A small self-supervised audio encoder (BEST-RQ), trained from scratch: 26041 training examples.
Rows from block 7 of a small self-supervised audio encoder (BEST-RQ), named by matrix and row number. Rows with one number belong to one channel. Each number is 128 + 24 x the weight over its row's rms, rounded and kept within 0 to 255. All counts start at 0. After the name is the row's rms in percent of the matrix's.
After each channel's rows are labels from the 100 clips, of 14976, where the channel reaches its highest value: "responds to" is what is common among them. Only what is clearly more common there than usual is listed. The data: short read English sentences (LibriTTS-R).
# convs1: first pointwise conv (model.blocks.7.convs.1.weight, 192x192x1), inputs 96-191
# convs3: second pointwise conv (model.blocks.7.convs.3.weight, 192x192x1, transposed), outputs 96-191

convs1.66 111 [128 123 151 119 133 142 124 141 134 128 145 146 146 126 142 135 150 105 108 136 116 150  81 114  99 138 114 106 159 111 122  72 169 148 148 109 127 121 144 104  83 201 139 120 141 106  68 142 149 107 138 130 150 152 113 146 133  95 175 118 161 119 137 100  86 159 109 148 146 124 169 100 173 131 129 109 112 145 132 152 147 132 125 143 152 147 116 138 107 130 127 167 136 110 147 114]
convs3.66 101 [110 114 112 114 152 140 154 138 121 108 134 121 110 151 139 131 103 100 100 147 136 136 151 147 153 155  96 130 116  97 141 181 117 118 146 146 137 138 184 141 139  64 122  74 121  87  86 129 133 114 169 125 146 117 124  97 129 139 108 103 132 157 109 116 112  99 130 135 167 158 140 133 104 122 152  79 148 120 160 140 111 132 103 145 124 175 108  84 144 101 118 137 147 118 147 104]
responds to: voice: female

convs1.34 115 [148 164 135 137 139 120 112 113  84 119 129 123 135 139 114 140 136 122  97 114 119 160 165 132 117 151 122  88 178 122 105 144 174 159 139 102 132 132 103 107  72 121 131 120 150 124 178 112 138 135 106 116 136 116 119 126 114 131 136 135 140  93 134 125 129  83 153 209 127 129 177 163 115 125 109 148 149 129 114 142 150 180 108 173 134 107  95 157 112 154 110 101 144 133 175 100]
convs3.34 106 [ 95  85 121 110 133 104 126 106 143 171 149 129 123 119 143 151 103 121 137 137 127 150 130 113 105 100 127 113  93 113 121  98 110 130 126  99 151 148  72 117 118 134 131 100 153 126 144 138 107 129 138 129 111 130 124 154 128  82  70 151  91 111 121 127 142 139 114 169  91 112 156 130 146 126 129 133  91 118 156 149 116 108  81 120 125 128 107 136 149  84  59 124 134 111 127 145]
responds to: voice: female

convs1.161 106 [103 164  87 127 117 131 112 112 107 126 155 146 124 146  96 159 127 133 136 136 116 139 161 120 146 122  74 141 148 135 116 115 123 153 129 122 110 120 114 104  91 135 149  83  94 130 137 109 107  85 131 123 133 121 135 102 131 148 152 119 144 109 164 125 131 124  97 157  98 128 134 132  71 124  92  97 133 126 108 123 120  96 160 137 131 170  96 112  96 126 112 119 132 126 124 131]
convs3.161 127 [176 105  84 163 156 166 160 131 145 157  87 141  91 140 120 162 107 152 168  95 143 107 118 145  98 130 145  79 125 103  83 123  81 112 154 129 106 152 158  90 149 131 126 131 132 155 129 167  98 141 149  96  98 164 146 123 133 114 147  79 130 125 138 141  92 109  91 159 119 136 112 131 157 148  97 102 103 120 128 163 155  98 157 132  97 107 164 127 112 103 129  67 140 112 121 128]
responds to: voice: male

convs1.47 115 [117 117  98 143 125 125 107 133 115 152 136 115 154 115 131 105 120 135 118 110 132 106 118 158 182 149 162 109 159 149 128 138 117  81 160 119 128 115  87 147 125 159 143 134 111 157 152 111 124 104 104 122 108 165 125 139 114 120 106 117 168 147 132 131 110 105 139 107 114 192 134 140 129 110 124 146 139 103 117  94  91 152 154 154 163  85 140 170 130 148 108 126  99  67 105  81]
convs3.47 125 [109 138 100 150 100 119 120 114 139 120 113 148  83 105 123 157 114 105 134 123  86 182 154 100 152 119 130 146 119 146 113 129  95 127 200 130 143 141  72 159 106 149 118 157 149 132 143  93 114 123 115 118 115 116 149 121 147 135 141 119  91 146 162 112 148 141 119 138  81 148 122 128 148 149 114 143 118 113 127 154 118 141 136 121 155 118 117 142  98 127 112  96 118  85 107  79]
responds to: voice: female

convs1.155 110 [148 139  85 173 123 139 160  94 119 106 109 145  85 116 100  98 127 144 156 119 116 120 105 143 118 167 164  83 128 109 121 136 152  70 141 152 161  81 111 151 130 169 102  92 114 114 137 107 150  93 110 132 147 125 129 158 104 119 136 135 134 113 140 124 118 123 127  92 116 130  89 112 121 140 119 101 100 132 104 167 143  91 122 132 116 196 131 139 125 142 112  90 127 156 135  88]
convs3.155 109 [127 105 161 126 150 147 128 120 131 111 150 132 137 121 151 105 142 131 115 158 102 142 126 174 102 140 147 131 123  87 101 134 134 132 150 122 149 102  98 178 172 144 142 139 148 137 120  84 167 131 162 140 146 115 131 102 101 132 153 135 133 108 120 124 139 148 143 112 133 162 114 130 112 103 146 124 132  49 124 144 114 117 127 123 148 104 117 177 154 103 136 141 178  66  92 105]
responds to: voice: female

convs1.5 113 [ 97 115 120  68 137  87 109 146 129 125 151 135 159 124 143 140 121 121 132 128 120 150 125 117 154 109 104 142 136 115 135 150  76 138 150 124 129 162 139  79 135 128 126 112 116 118 141 129  80 116 137 140 111 130  97  95 129 125 135 142 130 152 142 105 109 134 128 131 132 109 140 143 111 149 105 121 144 156 139 148 147 127 127  97 129 150 130 133 102 142 180 163 120 189  96 135]
convs3.5 125 [166 109  81 182 132 187 183 119 143 147  84 141  80 134 112 161 106 155 139 107 132 123 110 136  95 128 134  82 129 106  70 129  92 106 160 146 104 151 157  74 130 128 127 140 125 161 125 144 101 141 149  89 110 159 139 139 129 113 139  95 130 122 133 143  86 116  87 157 111 119 110 123 169 154 108 111 117 119 140 180 163 102 156 123 105 108 185 116 119 107 143  77 154 114 114 120]
responds to: voice: male

convs1.141 107 [104 148 145 137 114 113 132  83 155 121 103 104 115 114 120 126 126  72  92 134 179 146 113 142 113 131 154 168 186 113 122 147 137 142 103 105 147 120 112 128  75 114 147 128 115 157 103 105 126 147 137 126 138 151 120 126 131  98 115 116 120 138  94 102 130 125 158 126 165 121 122 134 138 139 133  94  99 133 107 179 131 146 224 147 122  90 146 155  75 152 126 127 105 115 135 155]
convs3.141 119 [101 119 139 145 138 163 133 112 141 126  86 147  98  99 119 147  75 113  65 138 131 133 128 167 105 119 125 161 135 128 122 123 120  73 134 156 150 146 146 124 123  93 127  99 120 123 117 135  81  73 115 142 134 138  92 125 104 126 108 138 142 128 106 127 119 119  97 125 166 152 117  94 129 102 155 122 113 129 115 103 105 115  86 109 121 119 120 128 146 101  88 114 126 148 118 128]
responds to: voice: female

convs1.35 111 [170 132 129 123 123 116 141 130 131 148 128 127 113 138  92 120 117 164 129 131 115 138 132 160 163 142 125 137 112 147 145 129 138 103 143 130 107 156 137 132 123 136 203 109 100 137 126 118 110 130 163 110 160 201 158 135 157 138 142 118 163 157 157 113 131 120 131 158 108 142 131 105  76 129 153 123 164 117 128  86 125 151 107 102 171 125 134 152 109 131  95 120 158 130 182 128]
convs3.35 108 [136 125 118 165 136 151 119 152 136 121 118  81 123 105 132 148 142 104 121 132 146 124 118 149 138 142 160 148 129 128 139 111 147 159 129  80 147 110 140 188 143 124 166 110 110 160 127 131 164 168 127 107 111 109  93 113 140  94  94 155 124 139 133 135 180 144 127 150 171 187 136 173 130 117 161  72 172  96 126 136 122 129 107 158 117 151 136 161 163 129 121 125 168 180 102 138]
responds to: voice: female

convs1.27 112 [128 133 132 165 116 108 135  97 115 193 114 169 115 130 157 139 138 140 114 123  91 153 111 168 143 120 148 126 136 106 143 133 126 121 114 145 119 105 127 143  80 144 128 108 151 120 122 135 137 121 145 109 120 140 139  96 137 143 146 138 130 132 132 106 121 108 127  85  89 128 117 127 158 117 102 106 142 139 140 142 137 144 125 124 108 139 151  63 149 134 117  86 107  97  94 131]
convs3.27 116 [ 88 133 101 116 150 130 170  98 184 131  93  95  73 142 121 151 101 144 134 142 123 115  79 152 132 122 150 109 117  90 103 143 119 151 143 110  99  97 100 180 110 118 118  72 136 158  90 134 119 127 136 111 111 128 100 134  98  52 113  89 130  90 115 164 136 123 133 144  76 116 130 125 146 132  98 122 115 117 121 158 124 135 167 135 121 117 109 136 143 119 127 125 151 115 116 133]
responds to: voice: female

convs1.182 116 [107 116 127 141 123 103 153 180 110 111 115 109  72 126  99 158 119 106 135 136  96  97 126  84 131  79 123 133 132 141 129 118 138 111 112 123  97 160 158 107 137 113 171 139 111 129 142 142 134 116 139 120 107 135 148 149 113 137 157 141 147 159 110  46 160 110 155 130 168 121 152 128 109 111 138 149 130 151  98 142 126 112 137 127 138 120 139 143  94 121 119 159 133 171 167 179]
convs3.182 122 [ 88 150 141  87 125  92 117  94  90  89 147 121 163  86 118 112 130 104 115 138  83 129 129  96 176 120 130 185 113 132 139 129 127 117 117 136 145  66 123 169 129 133 135 125 122 105 138  86 169 115 124 144 147 114 117 136 131 143 118 158 126 127 133 140 151 144 167  98 108 100 132 135 110  99 134 169 146 154 134  93  98 151 120 126 149 144 120 125 127 143 132 128  93 141 141 115]
responds to: voice: male