From a checkpoint of a small self-supervised audio encoder (BEST-RQ): log mel input.
Rows from block 3 of a small self-supervised audio encoder (BEST-RQ), named by matrix and row number. Rows with one number belong to one channel. Each number is 128 + 32 x the weight over its row's rms, rounded and kept within 0 to 255. All counts start at 0.
After each channel's rows are labels from the 100 clips, of 14976, where the channel reaches its highest value: "loudest" is the band of the loudest frequency at the time of the peak. Only what is clearly more common there than usual is listed. The data: short read English sentences (LibriTTS-R). In brackets: how many of the 100.
# convs1: first pointwise conv (model.blocks.3.convs.1.weight, 128x128x1), inputs 0-127
# convs3: second pointwise conv (model.blocks.3.convs.3.weight, 128x128x1, transposed), outputs 0-127

convs1.59 [120 100 143 186 117 118 142 112 133  97 178  82 126 120 172 131 141 153 109  87 126 128  80 141  93 155 119 166 109 138 131 103 119  89  48 126  92 135 124 104 147 120 152 113 140 175 167 145 119 125 116 105 147 111  45  86 179 134  76 167 161  89 140 188  90 141 150  81 112 137 154  93 124  78 141 115  94 167 147  81 156 105 180 133  71 130 147 152 125 126 161 132 125 150 135 103 125 167 138 136 102 131 163 140 130  91  94 116 188 184 155 145  88  56  98  98  67 149 143 137  82  83 112 161  32 156  94 156]
convs3.59 [127 145  86  97  73 168 123 147 104 153  70 120  71 206 132 163 151 120  68 113 174 164  85 133 151 153 129 122 113 102 137 120 160 164  47 173 129 151  77  73 194  87 151 156 146 109 126 121 127 111 116 137 118 135 118 162 145 154 114 170 169 123 153 119 165 167 144 192 116 139 159 154 137 119 150 131 114 203  96 133 102 169 157 177 143 121 158 117 201 106 113  93 117 119 175 132 145 119 139 145 149 112  97 104 181 118  79  96 109 129 206  84 146 142 122 119 173 170  93 160 120 157  69 129 117 154 130 150]
loudest: 250 to 500 Hz (54); 500 to 1000 Hz (29)

convs1.81 [120 128 127 149 157 210  98 120 124 122 125 132 106 128 141 158 158 202  80  38 163  88 173 148  93 184 116 197 107 104 109 126 135  97 138 103  48 170 118 155 136  97 133 120 185 112 145 102 138 113  66 126 101  94 117 149 140 113 107 192 126 128 166 135 132 147 131 180 123  47 119 146 139 107 137 101 139 239  96 178 150  80 124 118 139 104 130 125 203 116 160 122  86 129  95 175 105 136 123 103 154 119 120 144 142 142 112 114 114 119 156 111 144 113 117  90 198 102 129 132 103  79 138 132 125 119 124 145]
convs3.81 [146 100 128 155 106 101 128 135 134  86 112 137 126 161  91 117 147  81 130 177 112 121  95 106 115 111 141 102 147 103 103  74 152 207 128 168 127 182 141 178 125 107 143  76 120 137 132 112 157 139 134 141 149 119 110 146 116 124 115 101  83 152 138 111 140 110  86 188 122 174 162 121 122 109 207 192 176 137 152 138 109 124 118  78 182 134 203 135 107 138  96 106 170 125  73 107 124 140 118  91  90 190 111 164 161  76  87  84 120 123 106 129 191 174  93 133 163 102  62  86  78 169  84 101 194 108 156 144]
loudest: 4000 to 8000 Hz (32); 2000 to 4000 Hz (31)

convs1.32 [124 160 116 143 146 185 145  95  97 167  79 126 141 101  67 102 151 101 148 140 162 152 152 170 143 139  92 140 156  91 104 101 133 181 117 158 145 132 155  45 112 161 143 124  94 120 141 124 125  88 119 109 151  91 100 139 120  92  79 154 112 105  92 194 195 170 109 132 161 144  67 148 122 147  48  89 121 137 144 114 159 136 147  91  99  87 148 197 115  99 125 128 119 131 125  91 141 122 173 123 118 130 163 145 156 130 186 157 111 136 103 124  24 107 158 119 151 120 149 141  38  92 195 103 119 109 110 108]
convs3.32 [158 115 127 143  97 151 116 185  67 146 156  64  93 143 115 132 120  75 145  74 165 185 127 165 107 122 135 143  70 119 131 130 129 124  88 111 119 211  12 156  77 153  72 110  80 142  57 134 129 143 115 126 161  72 129 134 124 125 157 129 117 128 131 144 147 132  85 115 109 145 133  74 164 100 116 133 111 121  54 107 149 129 126 174 132 142 163 111 101 155 145 127  84 161 132 119 175 129 160 104  88 128  97 112  84 171  85 162 140  91 152  94 168 125  98 141 122  93 107 126 153 147  78 148 108  68  82 144]
loudest: 4000 to 8000 Hz (25)

convs1.67 [191 117  89 155 106  79 137 100  90  80 147 127 135 122 143 174 167  81 104  98 185 170 117 171 124 155 124 220 155  96 125 106 114 142  82 124 155 130 171  84 149 168 113 169 110 170 173 131 158 138 119 118 103 134 122 159  71  73 127 106 122 178 132 120 108  93 110 130  81  55 120 142  75  78 135 160 121 108 130 160 149 138 116 160  84 132 136  93 158 136  68 160 113 132 119 140 129 102  91 147 130 138 177 112  65 129 143 127  86  87 111 220 128 142  45 125 128  78 138 135  88 136 129 131 155 143 101 110]
convs3.67 [ 98 218 140  89 143  53 102 124 105 141  48 124 119 111 161 164  86 140 168 118 158  83 122 133 138 140 108  99 117 126 107 143 119  94  98 101 129 139 114 149 153 126 120 103 107 131  84  61 140 134 115  85 193 141 161 106 127 194  84 125 147 137 129  97 145 114 151 107  96 110 182 108 116  81 117  86 117 145 156 173 127 114 128 128 181 154 124 117  96 174 154 222 104 135  65 105 108 145 129 150  82  97  86 169 154 182  99  69  79 120 148 114 116 157 137 137  65 117 113  77 106 159 161 123  89  99 139 105]
loudest: 250 to 500 Hz (25)

convs1.57 [139  95 139 106 140 108 147 187  84 101  97 217  79 103 175 134 101 104 114 155 149 128 134 159 140 111  85 140 167 133 105  53 126 156 123 142 197 153 109 128 119 134 122 157 128 136 142  82 125 168 133 125 124 134 114 152 105  85 198 110 153  88  81 153 196 157 125 117  73  98 157 189 166 107 109 118  84 101  98 137 114 138  89 106 102 148 102 156 168 109  82 146 100 118  99 126 128 170  89 121 176 107 200  66 103 141 143 156 118 115 103 120 159 121 148  79  66 152 119  82  81  97 161 126  88  94 122 181]
convs3.57 [151 114 128 119 122 115 103  76 147 123 201 110  79  96 118 154 138 132  78 100 151 169 164  81  89 113  76 143 147 132 157 145 121  78  88  80 121 118 137  96 132  98 113 158 113  81 117 136  79 146 141 145 123  94 130 119 141 147 109 137  75  87 137 159 147 120 145 102  94 169 154 137  84 139 143 107 115 148  69  96 125  96  69 137 139 191 121 152 146 162 116 140  92 102 171 178  80  95 128 176 135 116  91  51  99 163 119  64  64 130 144  72  74  61 109 122 153 128  79 130 102 135 103 182 126 193 101 158]
loudest: 500 to 1000 Hz (54)

convs1.119 [112 122 148 142 168 130 106  83 103 164 106 153 150  83 199 136 108 145 122 124 152 158 148 104 147 136 114 169 136 165 150 134 105 142 127 161 186 124 138 103 122 128 106 147  95  62 155 147 120  99 102 118 166 142 148 182 125 123 120 128 196 115 134  91 170 123 163  56 140 141  85 147 139 164 109  70 111 149 105 156 144  87 111 149 121 114 122 160  98  83 114  77 123 100 136 112  56  73 147 107 142  75 174 111 156 126 140 115  76 104  76  26  78 103 128 139 142  81  47 167  83 155  83 133 110 109 170 143]
convs3.119 [137 119 131 128 114 168  79 185  61 166 159 156  73  63  96  98  92 143 163 101 153 128  62 128 131  80 117 132 105 121 120 120 128 136 160  67 162  75 174 100 105 149 139 153 116 213 142 211 140 104  95  96 138 132 163 196 141 101 177 182  84 146 117 134  77 125 140 104 128 183 130 123 123 137  82 120 121 126 119 164 162 150  87 104 153  92  73 108  61 170 157 138 131 105  99 150 157 118 138 121 133 159 121  95 133 140 140 123 123 144  71 134 137 139 162 141 164 154 102 183 154 117 103 179 130  85 126 160]
loudest: 4000 to 8000 Hz (57)

convs1.115 [177 155 127 136 170 126 191 142 100 120 165 159 129 155  85  91 101 130 153 115 113 113 113 103  46 137 107 177 106 114 152 114 105  87  88 146 182 131 163 109 137 149  94  89 177 180 116 250 115 115 107 156 157  92 121 145 164  92 130 122 140  99 183 135  94 126 108 100 136 132 151  57 107 135 177 159 131 113 121 129 157 151 159 142 125 108 129 105 113 130 128 224 140 149  74 113 138 123 133 104  80  93 155 161 145 166 153 112  97 155  93 117 146  56  66 147 138 162 165 124 139 156 106 151 166 168 139 117]
convs3.115 [170  80 115  83  65 151 139 137 166 140 155 126  87 133  98 123  86  95 127 171 150 101  89 146 110 143 169 102 139 141 127  85 171 136  76 150 126 131 100  80 189 156 180 152 116 154 136 170  75 140 146 174 170 104 106 140 159 119 171  75 165 120 187 154 135 110 156 134 142 154 116  68  89 165 149 136 111  65 123 131  97 160 162 101 202  70 128 174 104  80 128  95 174  80 139  92 158 133 124  90 102 123 120 133  87  84  58 122 131 142 139 121 180 154 132 140  68 145 143 123 174 115 109 113  94 138 100 164]
loudest: 2000 to 4000 Hz (28)

convs1.110 [156 193 128 172 164 131  89 175 139  86 123 125 161 134 140 118 138 119 116  62 111 133 171 136 170 112  95 129 105 166 163 103 131 161  90  86 117 139 187 120 122 149 117 175 149 107 108  74 147  91 161  88 116  99 169 165 146  76 111  96 176  72  85 185 150 161 141 152 163  78 139 157 152 168 125 131 146 137  93 127 144 108  61  98 156  76 111  79 135  87 121  90 124 109 160 115  90  53 124 130 143 111 148 156 201  97 121 131 122 138 108 106  89 136 103 179 122  72 108 115  66 130 175 126 150  87 102 177]
convs3.110 [131 137  82 108 134 169 129 122 129 137 152 107 116 164 171 120 170 119  85 120 136 153 123 145 101 154 119 172 131 149 127  91 155 150  64  98 116 150 118 145 102  90 126  87 140 134  66 142 115 132 102 124  89 161 128 120 177  74 187  97 164  88 196 126 151 153 162  95  96  87  98  97 165  82 171 154 147 169  87 145  92  69 117 182 125 160 141 174 156 192 158 138 147 158 165  84 151 100 140 128 102 103  42 164  70 143 104 112 127 125  69 131 119  65  82 153 107 146 187 115 122 151  93 128  94 128  75 115]
loudest: 250 to 500 Hz (29)

convs1.86 [ 88 176 104 162  99 162  97  66 126 154 115 128 132 100  66  67 150 131 168  99 157 146 145 150 119 144  67 167 109 107 121 112 149  92  91 146 124 138 162 102 117 160 137  69 207 113 127 162 148 154 108 101 155  79 154 151  88 150 122 147  86 108 148 183 138 100 144 122 173 173 157 140 110 154 144 175 111 104  79 153 129  92 155  87 141 140 103 114 178 100  95 100  89  96 100 104 114 121  61 116 119  85 107 162 146 153 125 181 177 131  92 166 142 114  75 131 184  66 139 187 126 163 153  86  91 124 169 150]
convs3.86 [117 157 112 183  31 150 173 138 165 136 159 170  98 121 138 128 101 111 152 132 153 152 151 129  81 115 123 149 132  83 137 126 178  86 130 108 128 101 134 144 170 115 105 122 129 147 106 168 120 133 215 134 197 143 136 150 100 149 211  91 143 126 145 102 190  93 191 123 142 144 116 129  97 151 168  87 163 130  94 147 132 101  87 107 138 134 158 172  74 112  99 161 183  99 135  92 108 113 110 125 146 130 108 120  99  95  74 113 114  99 109 193 203 128 122 180 109  80 126 156 210 141 127 124 119  82 105 134]
loudest: 4000 to 8000 Hz (41)

convs1.64 [121  88  89  85 127 121 145 114 120 195 114 185  94 144 120 116 174 122 116 135 164 153 102 165 164 120  97 171  83 154 103 113 142 140 170 156 188 107 177  81 161 150 110 165  53 122 110 110 152  95  85 101 131  99  74 189 131 117 122 104 210 138 122 157  93 146 176 143  95  85 107 210 150 113 113 128 126  93 115 124  94  95 139 120 109  97  94 214 149  67  80 143 104 157 139 106 135 140  98 147 170 107 139 126 167 113 155 100  81  65  94 148  66 124 127 128 150  89 115 159 126 115 130 135  97 133 135 136]
convs3.64 [149 147 116 176 169  88 207  82 175 135 110 130 170 162 169 134 164 182 125 133 126 132 132 139 149 144 124 111 149 113  83 146 148  73 158 130  84 121 151  98 100 148 144 149 107  80 157 104 125 161 111 169 140 173 108  95  95 210 107 162 104 166 115  82 179 159 167  75 143 158 134 165 159 156 121  81 180 188 152 153 160 160 133 164 109 115 126 114 126  72 121 101 117 119 108  82  81 171  74 101 199 129 102  58 175 118 153 164  91 114 116 150 173 130 147  79 100 117 148 114 119 149 117 126 130 118 166 106]
loudest: 250 to 500 Hz (43); 500 to 1000 Hz (28)

convs1.8 [ 97  94 183 118 166 122 100 130 145  76 142 114 118 137 160 112 128  95 112  99 101  89 150 105  99 164 165  40  61 151 101 145 165 113 213 115 183  96  81 106 156 191  94 136 151 137 120 153 137 157 122  93 141 133 122 138 150 160 124  91 182 139 113 147 139 111 143 158 109 136 166 143 125 139 173 184 105 113 137 110 108 134  73 117 101 149  86 164 145  82 159 133 147 161  77 129 165 128  38 149 159  99 169 102 132 105 122  79 157 121 117 113  98  99 123 114  48 168 115 121 163 154 173 146  79 151 180 124]
convs3.8 [101  69  64 134  76  94 130  66 133 116  78  97  76 125 187  73 114 102  34 124 155 139 119  95 141 157 120 126 116 119 153 121  97 136  92 176  87 124 109 128 136 105 130 146 153 101 163  93 121  73 138 137  51 118 125 112  97 107 101 145  95 172  80  69 145 157 142 173 150 137  81 135 100 143 135 153 151 177 115 129 135 112 161 119 140 193 121 100 141 109  46  49 125 108 139 108  93 104 155 193 112 115 116 142 159 104 141 167 122 116  91 156  99 193 149 171 121 133 110 135  89 152 120 120 110 149 147 119]
loudest: 500 to 1000 Hz (59); 1000 to 2000 Hz (34)

convs1.43 [162 164  98 127 108  69 144 159 133 195 169 218 134 166 131  93 133  84  61 162 117 165 101 154 106 122 115 193 119 113  89 139 131 162 151 109  91 123 170 115 111 122 105 131  91 143 147 121 108  96 122 114 120 107  62 155 173 114  76 139  80 154 123 116 160 136  86 114 127  67 100 159  97 136  43  88 106 150 166 130 132 122 200 122 120  84 102 140 122 154 190 183 125 125 170  87 106 101 144 113 150 122 171 142 107 145 129 113 143 157 122 117 128 146 115 126 183 124 115 145  77  42 163  92 131 120  93 136]
convs3.43 [160 110 107 107 131 189 128 146  76 204 113  81  71 136 174 168 139 119 135 111 169  97 141 125 111 143 129 179 144 106 146 174 113 149  88  88 150 104  75 147 122 102 104 158 120 102  69  99 133 114 178 114  85 171 163 123 142  96 133 145 125  84 127 108 169 150 116 117 137 125 111 112  88  45  95 196 167 159  69 136 120  90 132 165 113 191 106 133 159 136 122 101  60 146 182 112 178 122 140 170 145  72  83 127 128 152 109 115 117 148  85 148 134 107 127 166 109 102 199 156 163 120  98 125  94 108 108 180]
loudest: 250 to 500 Hz (38)

convs1.54 [152 152 123 148 173 120 129 126 129 146 123 165 167  81 110 109 180 140 190 118  87 159 154 151 139 137 132 100 143 144 158 100 147 182 143 161 119 148 142 132 149  68  67 128  98 160 117 171 138  77 124  84 182 127 162 145 157 116  75 130 132 114  98  82 191 195  86 134 106  86 129 101 136 146  50 206 125 146 172 104 160 134 121 112  83  90  96 110  94 158 175 129 115 134 140 131 105  86 168 112 104  81  81 140 127 150 116 194 176 158 186 136  98 106 181 149 114 124 150 138  83 187 136 147 115 160 142 170]
convs3.54 [159 158 153 108 168 211  76 150 152 173 121 158 116 120 189 104 123 173 104 146 113  93 166 130 140 137  87 160 172 166 134 142 138 174 175 164  82  92 122 116 146  87 172 117  98 132 130 101 123 171 132 142 138 158 160 173 122 141 138 141 232 127  91 140  96 150 118  82 149 107 106 147  87 141 109 182 156 123 174 128 150 169 190  82 124 139  78 128 122 125 169 150 154 123 177 163 117 119 133 131 125  91 121 124 150 115 143 121 156 177 175 169  77 110 198 128 109 180 177 183 145 130 175 133 162 163 139 143]
loudest: 250 to 500 Hz (27)

convs1.11 [155 117  81 168 130  84 129 193 100 172 135  91 162 101  86 145 148 147  95 133 206 130 141 172 149 136 110  82 152 170 105  43 147 174  63 120  72  93 113  91 149 130 143 184 143 153 150  84 133 120 203 112  93 188 144 134 117  72 127  99 212 126 108  93 132 161 130 135 121  92 160 112  93 101  98 133 178 112  95 118 144 141 147 141  90 112 111 156 105 108 118 167 131  91 117 124 145 142  96  93 143  85 124 139  91 144 127 167 133  75 157 113  90 189 111 139 140 126 112 104 110 103 148  77  96 112  84 162]
convs3.11 [ 68 190 150 133 120 116 168 113 109 134 182 161 152 107 135 174 160 153 144 104 135 127 136 117 133 139 154 120 148 119 158 107 108 137 160 152 133  85 159 133 172 129 173 102 140 205 176 117 156 148 140 132 185 144 128 164 169 183 106  98 163 142 151 166 135 110 127 155 110 125 114  99 158 109 132 172 169 164 194 157 117  96 123 109 146  82 141 173 143 135 186 138 136 124 124  81 114 135 211 149  93 203 118 164 214 195  92  98 130 118  49 147 112 114 146 113 150 120 135 118 150 186 203 130 128 146 128 137]
loudest: 250 to 500 Hz (30)

convs1.97 [125 137 145 117 138  51 108 192 119 114  95 105  96 158 141 165 140 120 122 186 159 106  90 105 133 159 112 163 140 121 100 114  82 111 133 166  96 178 109 136 123 129 147 112 156 100 129 222 132 181  93  96  92 118 139  84 115  64 135 187 130 128  82 126 132 102 171 156 133 150 105 139 186  83 115 175  94 109  98 108 129 163 116 121 131 119 133 136 168 147 136 194  88 149 107 137 100 114 167 142 208 113  75 143  98 212 104 186 121 131 140 129  85 137 143 148 192 170  72 178  99 143 135 101 132 134 149 122]
convs3.97 [122  59 129 151 101 110 130 212 156 144 169 153  67 162 157 191 104 144 166  97 188 144 178 115 118 141 145 148 150  77 194 137 109 132 125 158 146  82 123 139 123 210  84  85 134 117 138 133 132 151 133 112  93 139 157 133 164 113 149 109 166 112 116  78  89 136 157 119 124 157  81  97 128 122 183 162 154 125  66 141 123  68 119  82  93 191 147 106 141 110 175 160  76 122  90 149 108 134 184 166 143 101 122 122 131 153 114  69 113 125  74 163 122 131 126 162 155 136 133  98 195 158 115 184 120 126 140 125]
loudest: 2000 to 4000 Hz (27)

convs1.56 [146 162 124 153  97  81 149  37 138  99 146 188 125 135 137 144 157 122 156 126 107 141 154 168 139 122 153 124 125 208  96  66 152 149  84  95  99  98 159 193 102  71  64 113 138 115 133 157 102  86 125 131 145 133 146 134 114 149 130 110 133  92  90 144 136 168 164 138   1  82 121 130  91 146 134 166 137  90 107 131 138 185 165 121 104 114  93 143 108 144 148 160 202 124 165 136 132 104  88 104 138  89 108 117 113 116 137 141 151 119 109 156  75 136 186 129 153 101  97 145 143  85 176 118 143  60 132 120]
convs3.56 [191 131 127  95 151 138 152 168  86  95 145 101 124 108 179 136 160 156 138 129  80 139 116 158 126 186  79  89 142 151  89  87  79 179 142 125 125 132 123 145 136  78 142 122  89 118 107 118 121 229 119 171 128  70 142 139 145 140  86 148 149 127  99 139 121 135 127 103 146  83 176  78 116 111 138 172 121 117 121 111 173 127 108 102 143 154 175 194 161 176 180 201  99 121 118  87 119 125 122 172  84 138 173 162 115 137 125 143 147 139 134  88  82  76 217 137 147 148 142  64 118 186 140 103 132 131 104 167]
loudest: 1000 to 2000 Hz (25); 250 to 500 Hz (25)

convs1.23 [ 85 157 135 134 148 177 139  86 132 103 115 126 156  93  70  42 149 210 174 124  96 155 156 107  96 100 148 132 113 138 163 100 120  53 137  80 137 114 180 100  80 155 130 104  45 112 118 111 124 124 119  95 107 128 170 132 114 104 106 151 137 113 145 202 153 133 150 163 156 126 165 173 147 110 148  79 174 142  94 126 160 106 109 125 121 106 177 115  83  72 130 146 126  94 131 114 155 109  96 160  67  92 162 143 171 102 135 168  75  94 112 125  99 105 108 196 139 121 147 159  85 154 102 146 165 101 138 173]
convs3.23 [ 71 162 213 122 142 119 111 173  89 132 135 113 131 146 139  79 112 150 222 113 106 152 152 154 117  99  95 158 184 146 106 104 102 131 143 108 187 114 166 162 147 152 156  81 166 127 163 143 134 135 118 128 129 122 105 147 100 103 148 119 143 150 155 139 149 135 122 137 125 159 115  49 193 124 104 141 156 135 180 161 153 134 131 147 105 102 193 165  46 112 148 102 101 174 182 127 168 112 134 142 104 125 144 150 140  78  56 194 174  82 104  94 117 107 120 133  82 154 148 124 127 135  92  79 166 110 187 122]
loudest: 4000 to 8000 Hz (57)

convs1.78 [126 148 109 174 124 127 160 104 146 130 128 103 173 164  62 102 143 163 115 104  76 155  68 154 123 108 121 100 115 168 126 116 158 153  56 133 108  89 123 134 131 146  75 172  54 103 142 108 113 128 152 128 139 101 128 171 176 119 113 152 198 105 147 151 196 117 138 113 122  85 126 105 120 151 154 144 144 172 179  73 113 116 123 162  77  78  93 179 114  83 199  85  98 105 139 133 132 164 135  72  80 111 101 100 128 180  92 167 117 161 116 131 103  28 167 128  95 156 133 109 113 115 111 136 129 124  94 107]
convs3.78 [184 128 135 198 145 141 124 158  91  94 151 164 124 173 108 139 140 105 134 144 180 145 187 179 129 122 165  72 119  82 135 131 151  92 132  68 149 148  67 137 127 153  65  85 105  98  80 113 172 175 133 103 168 120 122 123 106 144 154 161 126 160 158  94 140 150 123 130 128 173 115 107 144 218 118 123 121 112  86 112 134  96 129 137 201  89 152 160 136  87 103 146  66  94 140 141 170 116  69 110 133 144  97  89 125  61 143 138 120  99  87 131 190 159 102  74 135 118  88  82 152 155 120 164 140 116 125 178]
loudest: 500 to 1000 Hz (54)